From a checkpoint of a small image captioner: 6700 steps, 45211 training examples.
Rows from block 9 of the text decoder of a small image captioner, named by matrix and row number. Rows with one number belong to one neuron. Each number is 128 + 24 x the weight over its row's rms, rounded and kept within 0 to 255. All counts start at 0.
Before each neuron's rows are labels from the 100 texts, of 14848, where the neuron reaches its largest size: "tokens" is the input token at the peak. Only what is clearly more common there than usual is listed. The data: photos of plants and fungi (iNaturalist). In brackets: how many of the 100, against the usual share in percent.
# gate: MLP gate (decoder.blocks.9.mlp.gate.weight, 256x128), inputs 96-127
# fc1: MLP up (decoder.blocks.9.mlp.fc1.weight, 256x128), inputs 96-127
# fc2: MLP down (decoder.blocks.9.mlp.fc2.weight, 128x256, transposed), outputs 96-127

tokens: "wood" (14 vs 0.1)
gate.27 [ 91  92 102 115 104 120 127 106 116 126 155 150 155 106 123  98 171 151  86  90 133 113  79 135 152 144 143  80 164 135 158 129]
fc1.27 [108 105 156 122 187 121 108 108  95 122 144 147  94 133 161 123 162 109 142 125 106 160 149  92 148 102 153 170 127 142 136 158]
fc2.27 [114 133  88 148 111 106 127 116 177 144 101 139 114 115 150 115 141 123 176 135  83 117 162  90 155 134  89 123 133 108 139 118]

tokens: "order" (72 vs 5.8)
gate.28 [126 116 146 104 135 128 100 147 164 117 112 141  89 122 113 126 124 135 130 154 165 167 115 163  87 138 140 193 115 127 119  95]
fc1.28 [168 115  89 153  88 109 156 129  89  90  79 135 138 115 122 129 115  69 106 115 134 111  93 142 151 135  99 115 123 105 114 109]
fc2.28 [120 101 124 150 148 125 156 105 104 178 113 129 141 171 117 101 113 137 116 120 100 124 153 169 119 155 121 112 115 129 124 122]

tokens: "order" (45 vs 5.8)
gate.29 [113 116  98  90 121 137 110 143 101 133 165 118 112  94 184 168 107 102 129 146 126  87 144 147 119 135 154 120 137 100 107 121]
fc1.29 [115 139 124  94 181 183 141  79 150 128 116 167 132 110 120 119 132 148 144 129 100 115 123 133 165 157 141 162 151  76 134 165]
fc2.29 [142 121  94 162 121 134 137  93  94 113 148 130  95 148 162 180 106 153 145 123 120 104 104 105 136 113 127 121 123 113 118 111]

tokens: "wood" (18 vs 0.1); "virginia" (9 vs 0)
gate.14 [102 133 166 104 111  91 120 106 153 143 113 143 127 145 125 100 113 158 137 135 141 100 132 105  88 122 131 124 126 135 106  93]
fc1.14 [143 138 104 129 102 101 151 131  94 178 105  99 125 100 125 102 147 143 161 101  82  85 111 119 108 113 100 145 141 149 147 157]
fc2.14 [107 156 142  90 146 116 137 139 140 126 104 146 174 147 105 116 176 143 144 172 140  91 199 130 116 128 147 112 136 130 135 130]

tokens: "-" (26 vs 1.4)
gate.171 [164 151  72 146 116 121 153  80 164 115 137 116 169 159 144 135 188 170 121 129 103 106 104 168 120 106 157  94 170 168 155 142]
fc1.171 [105 141 123 142 117 133 157 170 124 135 107 133 117 122 115 140 143 140  98 140 137 163 101 132  78 114 138 143 114 132 137 111]
fc2.171 [150 175 119  93 194 145 157 123 114 113 123 152 139  92  81  98  85 127 154 128 118 139 131 126 141 104 115 109 126 166 101 138]

tokens: "bird" (19 vs 0); "wood" (11 vs 0.1); "black" (8 vs 0.1)
gate.239 [102 132 110 116 140 141 128 146 160 149 146  97 148 153 169 143 126 141 135 173 164 146 153 137 115 113 156 132 146 138 155 113]
fc1.239 [120 148 118 121 136 116 139 151 174 115 150 102 103 147 170  98 127 124 124 168 140 131 129 109 141 112 119 152 124  94 142  55]
fc2.239 [ 80 135 150 137 134 169 104 134 116 127 119 134 114 119  96 164 120 125 106 141 129 107 100 123 102 156 103 188  92 139 106 167]

tokens: "american" (20 vs 0.1)
gate.166 [143 104 102 141 129 121 157 135 126 147 112 161 123 158 128 158 122 121  76 138 141 141 170 142 158 105 126 164 104 154 145 148]
fc1.166 [120 151 121 110 108 191 175 113  93  98 178 110 122 136 127 102 123 138 102  93 168 125 164 100 114 102 143 116 137 134 134 117]
fc2.166 [103 124 115  83 114 114 115 132 105 151 100 139 133 180 148 161 105 155 114 161 112 167 111 118  92 148 172 161 136 156 139 144]

tokens: "lotus" (41 vs 0)
gate.223 [146 123  77 112 135 129 120 147  90 143 158 118 142 156  98 161 142 139 126 128 122 150 125 148 133 154 112 136 169 147 123 180]
fc1.223 [144 101 139 109 133  80  84 112 112 154 132 113 169 143 115 141 125 160 110 178 122 120 153 144 122 149 141 101 131 116 113 107]
fc2.223 [129 115 113 119 127 138  79 119 121 121 156 124 137 149 126  88 101 154 124 128 108  93 113 177 138 110 137 146  91 117 112 140]

tokens: "ferocactus" (11 vs 0); "-" (8 vs 1.4)
gate.184 [126 105 111 126 163 128 104 142 140 120 104  75 162 115 169 130 123 110  98 144 152 153  90 106 144 128 132 144 141 116 170 102]
fc1.184 [ 98 172  99 118 138 157 105  91  86  68 118 151 138  87 129 138 101 113 152 117  86  82 129 116 117 105 122 151 133 155 122 123]
fc2.184 [100 114 134 105 158 106 115 158 141  78 149 115 115 172 107 156 158 134 168 149 145 128 106 145 129  97 108 128 145 135 153 108]

tokens: "," (49 vs 17.4); "-" (17 vs 1.4); "(" (16 vs 5.7)
gate.124 [104 101 119 140 111 114 114 132 130 104 111 168 140 145 147  90 121 132 150 113 127 147 119 117 132 116 160 145 113  88  92  73]
fc1.124 [129 141 159 186 129  79 103  95 133 130 172 126 176 118 121 141 127 141 113 134 137  79 125 141 120 116 147 117 100 154 118 115]
fc2.124 [146 106 158 140 193 135 138 146 110 141 108 141 131  58 116 156 149 130  73 102 118 102 131 138 154 114 173 137 153 119 115 114]

tokens: "common" (27 vs 0.4); "asclepias" (18 vs 0); "green" (14 vs 0); "giant" (14 vs 0)
gate.66 [132 101 128 138 133 162 114  78 112 131 142  97 166 139  93 131 166 132 111 164 132 125 104 115 185 155 122 106 164 124 134 124]
fc1.66 [126 146 144 130  97  84 133 149 115 133 137 102 147 153  75 145 130 108 115  86 145  92 109 120 153 155 120 150 141 109 138 129]
fc2.66 [126 128 120 116 136  80 130 123 110 141 133 121 115 102 148 162 141 135 136 114 117 100  95 102  96 155 142 132 115 124 142 161]

tokens: "wild" (31 vs 0.1); "prickly" (20 vs 0); "american" (14 vs 0.1)
gate.98 [146 128 102  73 102 140 110 173 158 122 108 127 127 135 156 158 136 183 109 174 198 124 130 110 131 120 130 125 132 129 139 164]
fc1.98 [158 142 154 102 123 139 107 137  99 114 122 142 126 113 125 146 115 160 115 154 101 113 122 157  96 112  79 142  58 115 137 119]
fc2.98 [112 118 175 148  99 135 153 112 157 141 114 141 100 166 155 123 109  89 124 195 123 129 115 127 140 117 150 114  72  97 107  81]

tokens: "american" (9 vs 0.1)
gate.0 [174 157 116  86 108 124 106 105 103 111 103 153 135 117 118 177 110 127 162 135 107 153 118 118 157  91 115 119  73 127 113 147]
fc1.0 [145 148 116 169 121 142 101 126 121 129 129  79 108 133 161 155 122 125 153 111 152 149 117 129 133 126 121 131 116 119  84 161]
fc2.0 [147 175 106 145 107 153 142 107 134 144 101 127 138 124 121 139 142 164 189  90 125 173 143 127 131 117 131 140 153 118 111  84]

tokens: "order" (76 vs 5.8); "marsh" (12 vs 0)
gate.208 [106 128  96 175 132 103  94 146 153 134 146 148  98 163 139 128 131 114 126 100 135 118 129 156  76 147  92 120 144 145 126 156]
fc1.208 [145 143 124 118 115 167 108  79  86 148 132 138 127 100 120  98  93 153 120 129 130  80 174 152 148 163 128 163 150 150 129 115]
fc2.208 [123 151 120 152 123 157  61 133 173 160 123 124 129 138 133  99 158 147 144 144 146 114 123 143 129 170  89 132 170 153 132 153]

tokens: "canadensis" (37 vs 0.1); "idaea" (28 vs 0); "cordata" (15 vs 0)
gate.15 [135 139 112 117 128 101  80 124 122 112 125 119  82 119 142 121 115 101 148  99 143 110 104 128 104 144 174 114 105 152  86 153]
fc1.15 [129 132 120 108  90 143  92 124 124 134 131 142 159 148  82 143 109 103 133 102 114 109 139  78 172 126  97 106 121 142 145 123]
fc2.15 [132 167 114 111 122 137 135 161 136 117 135 111 126 127  88 162 110 130 102 124 144 148 119 145 117 116 118 104  93 193 132 123]

tokens: "rough" (23 vs 0)
gate.123 [166  98 111 130 145 153 127 116 130 111 127  78 135  94 128 135 114 112 159 114  83 151 131 134 141 109 122  85 115  99  95 104]
fc1.123 [158 111 103 117 145 115 184 153  79 136 147 143 121 114 125 154 155 110 105  78  75 150  96 155 151 124 115 110 110 134 133 109]
fc2.123 [144 127 118 144 132 152 115 159 139 115 125 107 148 154 122  87 116 188 131 156  95 154 104 107 167 132 119 140 180 150 108 132]

tokens: "," (52 vs 17.4)
gate.236 [129 106 116 120 147 100  76 113 147 137 151 106  73 134 117 119 151  72 137 136 158 130 127 182 162 125  86 155  93 144 152 106]
fc1.236 [125 127 108 122 115 114  97 122 154 102 124 144 100 188 102  79 134  84 146 119 132 121  98 146 138 123 118 191 106 126 121 155]
fc2.236 [103  76 104 145 152 135 173  90 145 135 112 143 113 122 138 124 143 142 124 129  68 182 126 133  94 148  70 115 133 125 128 142]

tokens: "order" (84 vs 5.8)
gate.16 [136 124 127  82  94 145  86  91 162 120 167 117 139 108 163 157  65 100 110 143 121 128 104 127 103 108  79  83  71 129 134  89]
fc1.16 [124 110 126 145 123 158 123 149 147 146  92 139 132 104 111 105 166 150 118 122 160 134 167 121 106 103 108 154 108 107 116 120]
fc2.16 [ 91 107  99 138 143 157 177  95 106  99 107 148 143 146 152 109 174 154 145 158 125  96 117 154  98 126 115 110 119 153 169 150]

tokens: "wild" (10 vs 0.1)
gate.225 [112 143 100 127 142 123 110  92 156 119 123 130 143 144 130 139 127 145 138 119 105 176 108 111 135  92 129 107 128 142  94 136]
fc1.225 [149 105 142 146 107 109 132 108 116 115 116 133  97 131 121 141  99 154 133  98 101  81 160 158 128 119 140 150 124 157 161 141]
fc2.225 [ 97  89 121 126 156 109 200 114 132 133  83 134 133 119  94 118 106 132 125 128 121 137 100 162  86  96 177 119 133 138 128 144]

tokens: "class" (49 vs 5.8); "shining" (10 vs 0); "galanthus" (7 vs 0)
gate.33 [140 175 189 141 131 178  93 153 141 104 149 118  87 130  97 150 125  89 138 103 132 109  96 152 107 175 161 112 139 108 121 161]
fc1.33 [153 114 129 155 145 228 123 132 150 100 123 127 113  92  95 138 121 120  95 145 105 148  97 118 119 134 127 147 114 126 132 131]
fc2.33 [117 174 151 154 127 150 111  94 139 141 126 108 142 102 115 120 102 133 128 107 115 136 124 153 128 120 112 111 136 120 123 112]

tokens: "family" (21 vs 5.8)
gate.186 [124 119 114 127 119 113 129 118 156 180 152 131 141 137 189 103 121 138 103 166 139 115 152 159  90 121 165 136 188 173 117  82]
fc1.186 [112 117 104 139 145 128 134 109 116 137 158 162 122 130 108  90 150 125 121 166 103 128 109 142  87  72  98 140 171 105 142  93]
fc2.186 [169 101 129 138 133 102 137 135 103 131 139  97 132 142 105 153 107 157 165 110 145 109 131 116 164 162 159 144 128 130 116 174]

tokens: ")" (62 vs 5.7)
gate.219 [107 152 138 133 124 130 137 109 111 145 183 145 144 124 132 131 125 101 124 103 104  89 101  98 117  96 104 149  78 125  76 112]
fc1.219 [132 153 119 178 149 172 100 101 104 126 122  93 104 129 117 128  74 103 153 143 109 123 129 133 127 117 129 149 143 180 125 110]
fc2.219 [105 148 126  92  97 142 112 106  98 160 119 147 132 115 120 134 166 113 118 182 140 133 139 150  94 117 138  94 140 151 143 110]

tokens: "class" (27 vs 5.8)
gate.101 [131 141 142 121 111 134 110 138 141 105 164 109 133 111 107 117 127 154 118 140 132 113 126 169 169 151 162 159  90 136 127  98]
fc1.101 [136  90 125 117 149 123 125 122 128 159 118 115  82 118 146 136 136  63 154 144 156 127 111 131 151 149 139 146 137 145  94 128]
fc2.101 [ 94 137 152 103 150 119 143 159 121 129 165 128 139 109 149 111 112  87  90 152 130  94 138 153  89 108 116 131 113 150  75 139]

tokens: "conium" (27 vs 0); "rumex" (26 vs 0); "wild" (23 vs 0.1); "arum" (16 vs 0)
gate.204 [158 166  90 128 137 187 169 132 146 127 123 128 140 116 141 130 124 105 113 155 116 105 147 102 145 138 140  95 107  92 130 106]
fc1.204 [141 120 123 137 151 125 141 102 178 127 162 153 112 148 130 169  96 163 123 120 156 142 142 166 122 154 145 115 105  88 140 112]
fc2.204 [100 115 182 136 131 169 174 108 171 128 151  81 120 106  85 121 107 122 117 132 124 109 115 133 113 159 145  93 132  98 117 145]

tokens: "-" (32 vs 1.4); "marsh" (23 vs 0); "greater" (9 vs 0); "european" (7 vs 0.1)
gate.231 [106 154 117 191 126 165 103 121 117 118  92 106 135 145 142 157 125 132 142 111 112 111 125 153  64 131 130 150  95  99 144 131]
fc1.231 [ 94 107 192 117 144 111 133  86 132 134 148  72 114 156 159  90 106 136 177 100 135 117 168  65 107 111 103 109 118 107 137 141]
fc2.231 [129 128 111 102 144 122 117 142  78 105 107 100 152 141 102 138 133  89 153  81 142 133 141  94 132 145 109 134 154 135 115 142]

tokens: "wild" (10 vs 0.1); "meadow" (8 vs 0)
gate.106 [138 121 125  73 132 154 154  85 125 114 144 122 118 144 107 118 159 145 118 124 128  94 127 131 154 132  91 118 159 151  87 103]
fc1.106 [ 65 102  77 125 109 122 123 117 125 140 153 102 108  80 122 125 123 153 109 144 122 130 186 123 146 138 156 153 124 106 160 159]
fc2.106 [130  89 105 154 140 116 127  74 169 151  82 126 171  95 144  93 131 159 103 105 136 164 109 142 116 140 165 132 114 135 166 113]

tokens: "wood" (14 vs 0.1)
gate.34 [113 132 133 126 126 128 125 125 149 111 134  97 117 120 111 106 137 101 128 135 120 146  97 161  95 146 133 177 166 112 118 135]
fc1.34 [151 137 137 116 140 135 100  93 135  97 140 136 147 138 107 199 158 131 124 124 107 165 116 125 136 170 101  91 157 110 131 172]
fc2.34 [141  98 117 137  67 125  97 134 131 114 130 150 130 130 122 131 164 111 149 160 128 165 132 162 127 118 132 146 135 106 140 129]

tokens: "family" (54 vs 5.8); "(" (43 vs 5.7)
gate.59 [151 104  87 155 147 142 144 158  98 110 153 110 148 127 137 117 119 148 154 105 134 186 124 122 147 126 137 120 133 144 148 129]
fc1.59 [159 142 139 153 132 171 107 147  73 128 162 106 127 107 180 123 114 134 101 122 164 142  93 141 156 164 108  97 163 126 124 129]
fc2.59 [151 112 122 120 121  78 137 144 148 107 100 137 159 137 147 129  60 119 134 102 120 161 135 159  94 142 131  98 100 101 119  97]

tokens: "," (53 vs 17.4); "-" (33 vs 1.4)
gate.235 [147  94 145 103 161 161  82 161 127 151  99 115  69 114 132  99 134 113 148 131 132 149 123 130 185  95 100 126 132 162 167 153]
fc1.235 [140 120 152  90 144 144 111 128  77 109 108 132 126 135 116 102 114  97 121  98 137 155 100 139 149 144 138 135  90 150 117 207]
fc2.235 [137 127 125 152  91 108 136 128 120 104  73 106 137 147 110 112 138  90 140 120 145 156 133 132 107 117 148 101 129 131  97 142]

tokens: "order" (39 vs 5.8); "wild" (13 vs 0.1); "yellow" (11 vs 0.1)
gate.168 [135 163 132 137 111 145 179 114 136  80 129 148 132 120 151 138 153 101  91 140 132 163 102 121 144  94 159 138 137 137  89 160]
fc1.168 [154 164 130 140 122 144 112 115 168  96 115 139 135 102 133 133 113 119 134 180 165 154 108 137 114 141 131 129 107 126 190 111]
fc2.168 [152 127 116 120 128 154 169 112 103 107  77 122 111 110 176 136 147 140 147  74 125 113 178 102 120  79  93 102 144  91  90 117]

tokens: "american" (16 vs 0.1)
gate.92 [122 127 119  67 128 119 120 157 142 125 156 111 130 121 166 133 117 146  93 141 104 121 133 137 116 106 137 131  81 105 161 154]
fc1.92 [177 112 149 147 141 135 113 124 128 153 128 131 156 123 136 130 114 123 140  93 160 132  82 107 118 170 140 118 151 143 114 132]
fc2.92 [152 111  68 128 130 128 119 150 114 105 124 144 132 118 131 146 170 129 100  97 188 118 146 101 126 138 147 117 150 146 127  99]

tokens: "common" (32 vs 0.4); "family" (16 vs 5.8)
gate.191 [132 137 150 169 116 100 113  97 129 152 174  85 123 188  93 108 118 162  99 112 156 142 128 173 150 136 132 114 158 174 139 156]
fc1.191 [117 150 163 123  94 155 135  79 134 180 147  92 108  96 138  77 136 126 186 130 116 162 156 141 112 136 132  78 107 106 181 124]
fc2.191 [167 174 117 117 109 113 117 116 139  99 119 134 108 125 125 107 174 140 134 123  98 109 112 101 128 147 145 118 171 126 166 126]

tokens: "american" (9 vs 0.1)
gate.232 [109 135 120 144  99 127 165 124 115  76 141 118 115 170 166 141  63 118 116 155 115 179 109 150 139 138 160 146 104  95 100 147]
fc1.232 [130  93 122 144  88 107 101 118 179 101 144 130 136 123 125 158 119 163 115 149 130 125 128 208  91 137 100 131 131  76 106 139]
fc2.232 [140 106 137  86  89 108 138 102 118 117 114 107 139 129 147 107 146 140  94 167 125 147 136 116 125 151 161  94 141 157 114 113]

tokens: ")" (34 vs 5.7)
gate.25 [166 112  96 131  91 134 147 128 111 140  94 105 119 166 124 171 146 100 100 153 106 158 132 120  81 157 156 146 157 162 123 110]
fc1.25 [131 118 103 139 120 115 113  97 143  94 128 141 139 100 100 110 176 119 108  83 145 116 171 131 137 121 111 143 132 144  86 186]
fc2.25 [108 140 139 128 127 127 120 128 108 123 132 144 153 119 128  99  74  97 120 140 133 143 134 128 101 126  61 125 108 135 128 147]

tokens: "family" (90 vs 5.8)
gate.253 [160 147 113  99 141  70 160 115 109  98  89 116 153 137 105 137 143 116 178 139 124 118 137 127 101 144 154 149  95 163 120 160]
fc1.253 [113 130  81 119 164 115 129  89 115 141 105 138 178 118 151 162 127 145 178 153 109 104 153 126  91  86 158 144 142 129 147 120]
fc2.253 [116 160 166 102 125  72 120 166 143 157 100 138 123 129 168 160 156 162  99 170 143 177 132 122 162 109 121 122 142 155 145 161]

tokens: "family" (57 vs 5.8)
gate.102 [168 144 109  96 130 124 121 150 139 134 142 144 144  92 114 133 127 128 148 141 108 124 121 133  59 151 138 158  93 131 133 135]
fc1.102 [119 102 143 139 130 113 145 138 126 149 119 123 128 154 141 127  98 104 163 118 112 135 120 159 121 149 120 142 132 148 126 104]
fc2.102 [119 114 140  83  97 168 166 142 123 145 115  77 161  99 180 155 121 101 128 126 138 128 112  97  78 106 128 139 116 129 128 124]

tokens: "and" (41 vs 0)
gate.221 [134  91 149 119 128 137 148 141 109 130 133 107 119 119 150 112 139  99 148 136 146 174 160  88 111 130 113 160  95 169 144 106]
fc1.221 [ 99 164  62 145 102 142 132 121 140 125 145 123 137 136  90 121  93 112 131 112 117 120  75 126 129  89 130 135 111 105 138 101]
fc2.221 [115 146 128 117 105 129 152 101 145 106 109 133 119 152  97 123 105 115 180  93 118 140 131 120 137 108 140 172 148 125 120 107]

tokens: "and" (41 vs 0); "carpobrotus" (10 vs 0)
gate.50 [112 154 126 116 102 149 136 120 152 149 198 111 133 150 162 161  87  80 144  75 144 157 126 114 117  85 142 141 124 139 124 118]
fc1.50 [132 126 113 127 104 102 150  94 140 180 156 119 115  97 173 103  97  90 125  83 121 147 146 109 104  93 147 157 112 116 115 105]
fc2.50 [101 113 122 146 178 124 119 129 132 166 157 142 138 104 117 188 115 125 161 148 164 140 103 166 135 136  91  96 134 125 137 148]

tokens: "sugar" (37 vs 0); "ashleaf" (27 vs 0); "field" (24 vs 0.1)
gate.190 [125 101 145 108 108 116  84 131 177 106 146 136 124 137 106 125 139 103 154 126 137 183 129 147  86 116 140 109 106 149 111 112]
fc1.190 [179 140 146 147 158 121 129 138 130 115 117 124  92 103 146 128 143 143 116 145 110 139 150 105 169 148 100 105 108 119 110 118]
fc2.190 [149 149  83  99 154  98 157 137 174 113 112  93 114 116 152 134 168 131  98 133 153 111 159 141 127 120 129 148 147 153 106 132]

tokens: "sydney" (28 vs 0); "<end>" (13 vs 5.8); "european" (9 vs 0.1)
gate.220 [130 117 142 124 129 123 156 113  98  74 174 134  85 165 122 138 116  72 131 138 166 140  87 104  97 134 139 126  97 159 137 120]
fc1.220 [132 134 110 120 118  95 121 147 160 159  94 167 134  97  98 112 142 142 124 101 138 132 149 119 166 121 128 144 148  97  76  98]
fc2.220 [113 118 110 176 137 148 128 149 113 152 134 154 128 100 149 154 133 155 161  91 136  97  98 127 160 138 155 147 132 116  72  97]

tokens: "argentina" (17 vs 0)
gate.199 [130 167 132 110  93 136 121 134 102 162 171 106 165 153 114 143 156 115  92 152  94 152 117 104 155 149 134 133 132 117 115 159]
fc1.199 [146 157  97 142 137 123 172 129 135 143 124 124  76 146 119 125 114 150 121 133 121 120 128 123 165 111 157 123 111 101 152 144]
fc2.199 [173 131 104 158 120 112 130 127  90 138 146 155 163 124 131  98 113 129 120 126 149  88  73 103 192 134 115 134  86 144 147 104]

tokens: ")" (13 vs 5.7)
gate.74 [161 144 124 138  89 181 122 157 103 143 137 103 116 148  89  97 107 114 116 100 125 142 139 142 122  82 127 130 154 133 171 142]
fc1.74 [ 91  90 143  76  63 155 142 144 158 120 124 147 133 146 143 125 106 181 151 124 159 126 166 124 122 133 146 111 126 106 140  91]
fc2.74 [115 171 140 158 135 129 117 126 122 103 122  89 109  84 117 119 112 120 123 127 127 125  95 100  74 165 108 125 103 139 100 104]

tokens: "order" (28 vs 5.8)
gate.244 [142 125 138 115 111 163  90 139 132 106 170 120 138 159 165 165 139 118 193 149 131 105 131 109 137 136 138 148 120 120  84 120]
fc1.244 [ 89 156 158 108 127 136 101 123 117 113 144 128 123 101 133 135 189 125 148 133 125 118 129 123 152 111 154 113 136 133 135 102]
fc2.244 [149 135 154 110 123 120  82 165 166 135 118 137 149 161  87 136 165 124  89 114 125 114 103 117 147  80 108 123 146 133 160 120]

tokens: "class" (16 vs 5.8); "ambrosia" (14 vs 0); "wall" (14 vs 0)
gate.7 [129 147 104 111 174 166 118 132 138 125  92 126 199 163 147 134 115 108 192 109 112 139 116 124 170  83  70 121 139 131 108 135]
fc1.7 [139 110 157 171 128 135 132 113 102 143 117 133  75 109  97 127 114 111 109  79 107 186 120 107 146 149 136 150 127  97 126 135]
fc2.7 [144 127  99 130 123 150 126 135 132 152 139 165 138 173 118 124 139 157 171 149 156 156 105 141 146 164  96 164 156  82  99 100]

tokens: "family" (74 vs 5.8); "-" (15 vs 1.4)
gate.254 [164 137 161 187 144 174 158 170 103 120 151 139 139 115 151 153 114 108 108 169 134 111 121 143  92 118 134 113  85 142 177 153]
fc1.254 [124 132 123 125 130 135 115 147 143 129 130 151  86 111 134 149 118 114  96  83 143 117 107 114 148 195 137 128 109 196  93 142]
fc2.254 [112 179  91 151 145 109 144 119 100 153 157 150 132 113 154 155 110 127 169 131 133 184  96 106 113 156 156 157 150 133 135 124]

tokens: "wood" (54 vs 0.1); "-" (30 vs 1.4)
gate.217 [165 123  90 110  82 154 109 132 113 117 148 161 145 119 174 109 135 107 154 158 149 104  75 120 132 104 108  73 123 126 111 151]
fc1.217 [ 99  96 152 141 110 151 123 146 115 154 129  96 169 165 164 135 134 137  84 141 118 107 154 145 140 137 171 120 169 114 100 148]
fc2.217 [ 82 106  88 160 137 122 130 145 169 116 139 130 104 129 134 121 125 113 108  79 123 122 108 139 124 119 170 120 137 121  93 133]

tokens: "quercus" (19 vs 0.1); "(" (19 vs 5.7); "centaurea" (15 vs 0)
gate.121 [146 119 147 130 123 139 115 128 125 122 113 144 130 116 141 110 142  96 132 133 176 158 116  81  82 110 155 168 161 155  76 142]
fc1.121 [141 142 141 142 160 136 152 135 130 137  96 160 161 126 152 127 128 114 129 140 136  81 115 116 163 133 114 107 133 134 140 113]
fc2.121 [112 169 146 133 142 141 150 135 142 133 149 142 154 112 142 156 106 114 129  92 148 143 141 119 129 122 104  78 182 163 170 123]

tokens: "," (90 vs 17.4)
gate.224 [131 173 100 152 139 135 143 176 171 151 158 103 131 148 146 108 128 100 173 149 132  86 132 142 138 136 111 125 112 144 124 131]
fc1.224 [115 134 106  75 112 104 128 111 101 123 142  98  62 100 135  91 127 120 135 107 143 124  97 129 142 126 181  97  94 118 102 164]
fc2.224 [104 126 111 130 122 109 173 111 117 102 144  97 162 149 100 143  74 126 135 117 168 115 126 127 116 155 131 132 148 119 139 100]

tokens: "common" (15 vs 0.4); "american" (8 vs 0.1)
gate.54 [136  96 105 159 116 156 125 102 145 148 140 128 153 132 156 151 160 117 153 135 161 101 111 145 169 104 174 133 112 138 109 134]
fc1.54 [145 106 134 124 124 117 130 130 132 113 110 138 158 132  53 152 131 123 139 133 138 134 168 172  93 144 142 137 129 102  85 136]
fc2.54 [144 141 133 139 144 124 114  87 140 118 151  83  86 124 128 171 159 104  73 120 147 137 141 106 115 106 142 159 128  94 127 111]

tokens: "-" (39 vs 1.4); "lapsana" (10 vs 0); "berried" (10 vs 0)
gate.177 [132 125  74 138 151 141 116 127 147 146  97  70 140 160 148  96 146 129 130 110  99 167 137 149 105  87 127 139 117 137 118 165]
fc1.177 [115 155  97 118 129 180 125 156  61 127 142  79 104 143 159 123 152 124 104 112 158 127  81 111 120  65 122 132 151 166 123 115]
fc2.177 [151 137 157 159 110 148 123  72 160 149 114  85 127 121  97 150 157 135 149 156 117 124 142 135 107 136 153 134 156 153 134  95]

tokens: "xanthium" (21 vs 0); "california" (20 vs 0.1)
gate.104 [159 130 145 114 103  94 113 160 120 130 158  98  81 160 153 132  93 136 145 115 137 125 148 100 151 115 115 160 131 164 139 173]
fc1.104 [134 102 168 107 150 129 141 158 122  87  54 155 133 107 143 108 104 121 166 124 131 123  73 157 117 108 120 143 116 104 124 175]
fc2.104 [101  97 138 172 169 150 158 127 157  65 153 162 115 146  87 121 163 129 140 132 164 113 105 124 164 134 101 128 120 159 158 158]

tokens: "melia" (25 vs 0); "red" (23 vs 0.2); "balsam" (7 vs 0.1)
gate.67 [133 166 114 103 162 123 137 119 172 135 101 149 134  97 151 108 146  96 110 130 109 187 138 139 164 143 167 175  92 170 173 100]
fc1.67 [121 101 190 141 128 103 137 161 102 105 101  99 105 138 120  95 153  98 106 149 164 127 113  98 112 144 132  99 116 110 132 127]
fc2.67 [133 139 140 167 116 106 113 104 143 139 128 139 141 119 155 121 186 190 129 162 113  95 118 157 134 131 155 133  76 113 141  99]

tokens: "wild" (14 vs 0.1); "virginia" (12 vs 0); "american" (12 vs 0.1)
gate.41 [125 120  68 122 145 110 133 147 144 156 139 132 124 165 166 123 127 126 160 169 182 137 154 137 146 166 173  86 135 168 140 140]
fc1.41 [131 164  87 140 148 148 125 132 130 109 127 119 115 106 151 150 130  77 164  80  93 175 133 114  69 132 107 142 145 186 140  89]
fc2.41 [128 185 160 153 142 110 133  73 159 119 103 150 124 121 149 137 134 105 151 119 159 110 156 122 106 133 117 115 125 126 147  61]

tokens: "family" (12 vs 5.8)
gate.110 [156 157 136  90 127 121 129 143 143  84 138 143 139 118 103 162 142  77 146  85 158 115 136  93 117 147 117 141 132 150  99 132]
fc1.110 [168 125 124 126 131 104 115 115 163 145 176 124 131 146 127 143 106  98 149 148 111 111 109 155 164 132 136  78 100 134 160 132]
fc2.110 [131  96  99 114 129 108 120 130 142 146 191 154 149 147 128 117 126 119 122 132 152 104  89 146 156 121 150 150 189 113 123 173]

tokens: ")" (15 vs 5.7)
gate.137 [141 108 116  92 159 120 152 160 141 101 137 154 173 129  97 191 138 128 131  97 104 160  86 128 122 138 165 128 119  94  94 128]
fc1.137 [ 68 126 178 155 115 139 131 145  89 110 153 118 116 110 121 120 146 130 114 143 145 135 130 114 122 149  79 139 132 120 105 172]
fc2.137 [130 123 120 136 160 136 152 143 154 104 153 120 104 131  85  96 184 144 138  98 142  78 144 143 140  99 147 149 128 128 129 126]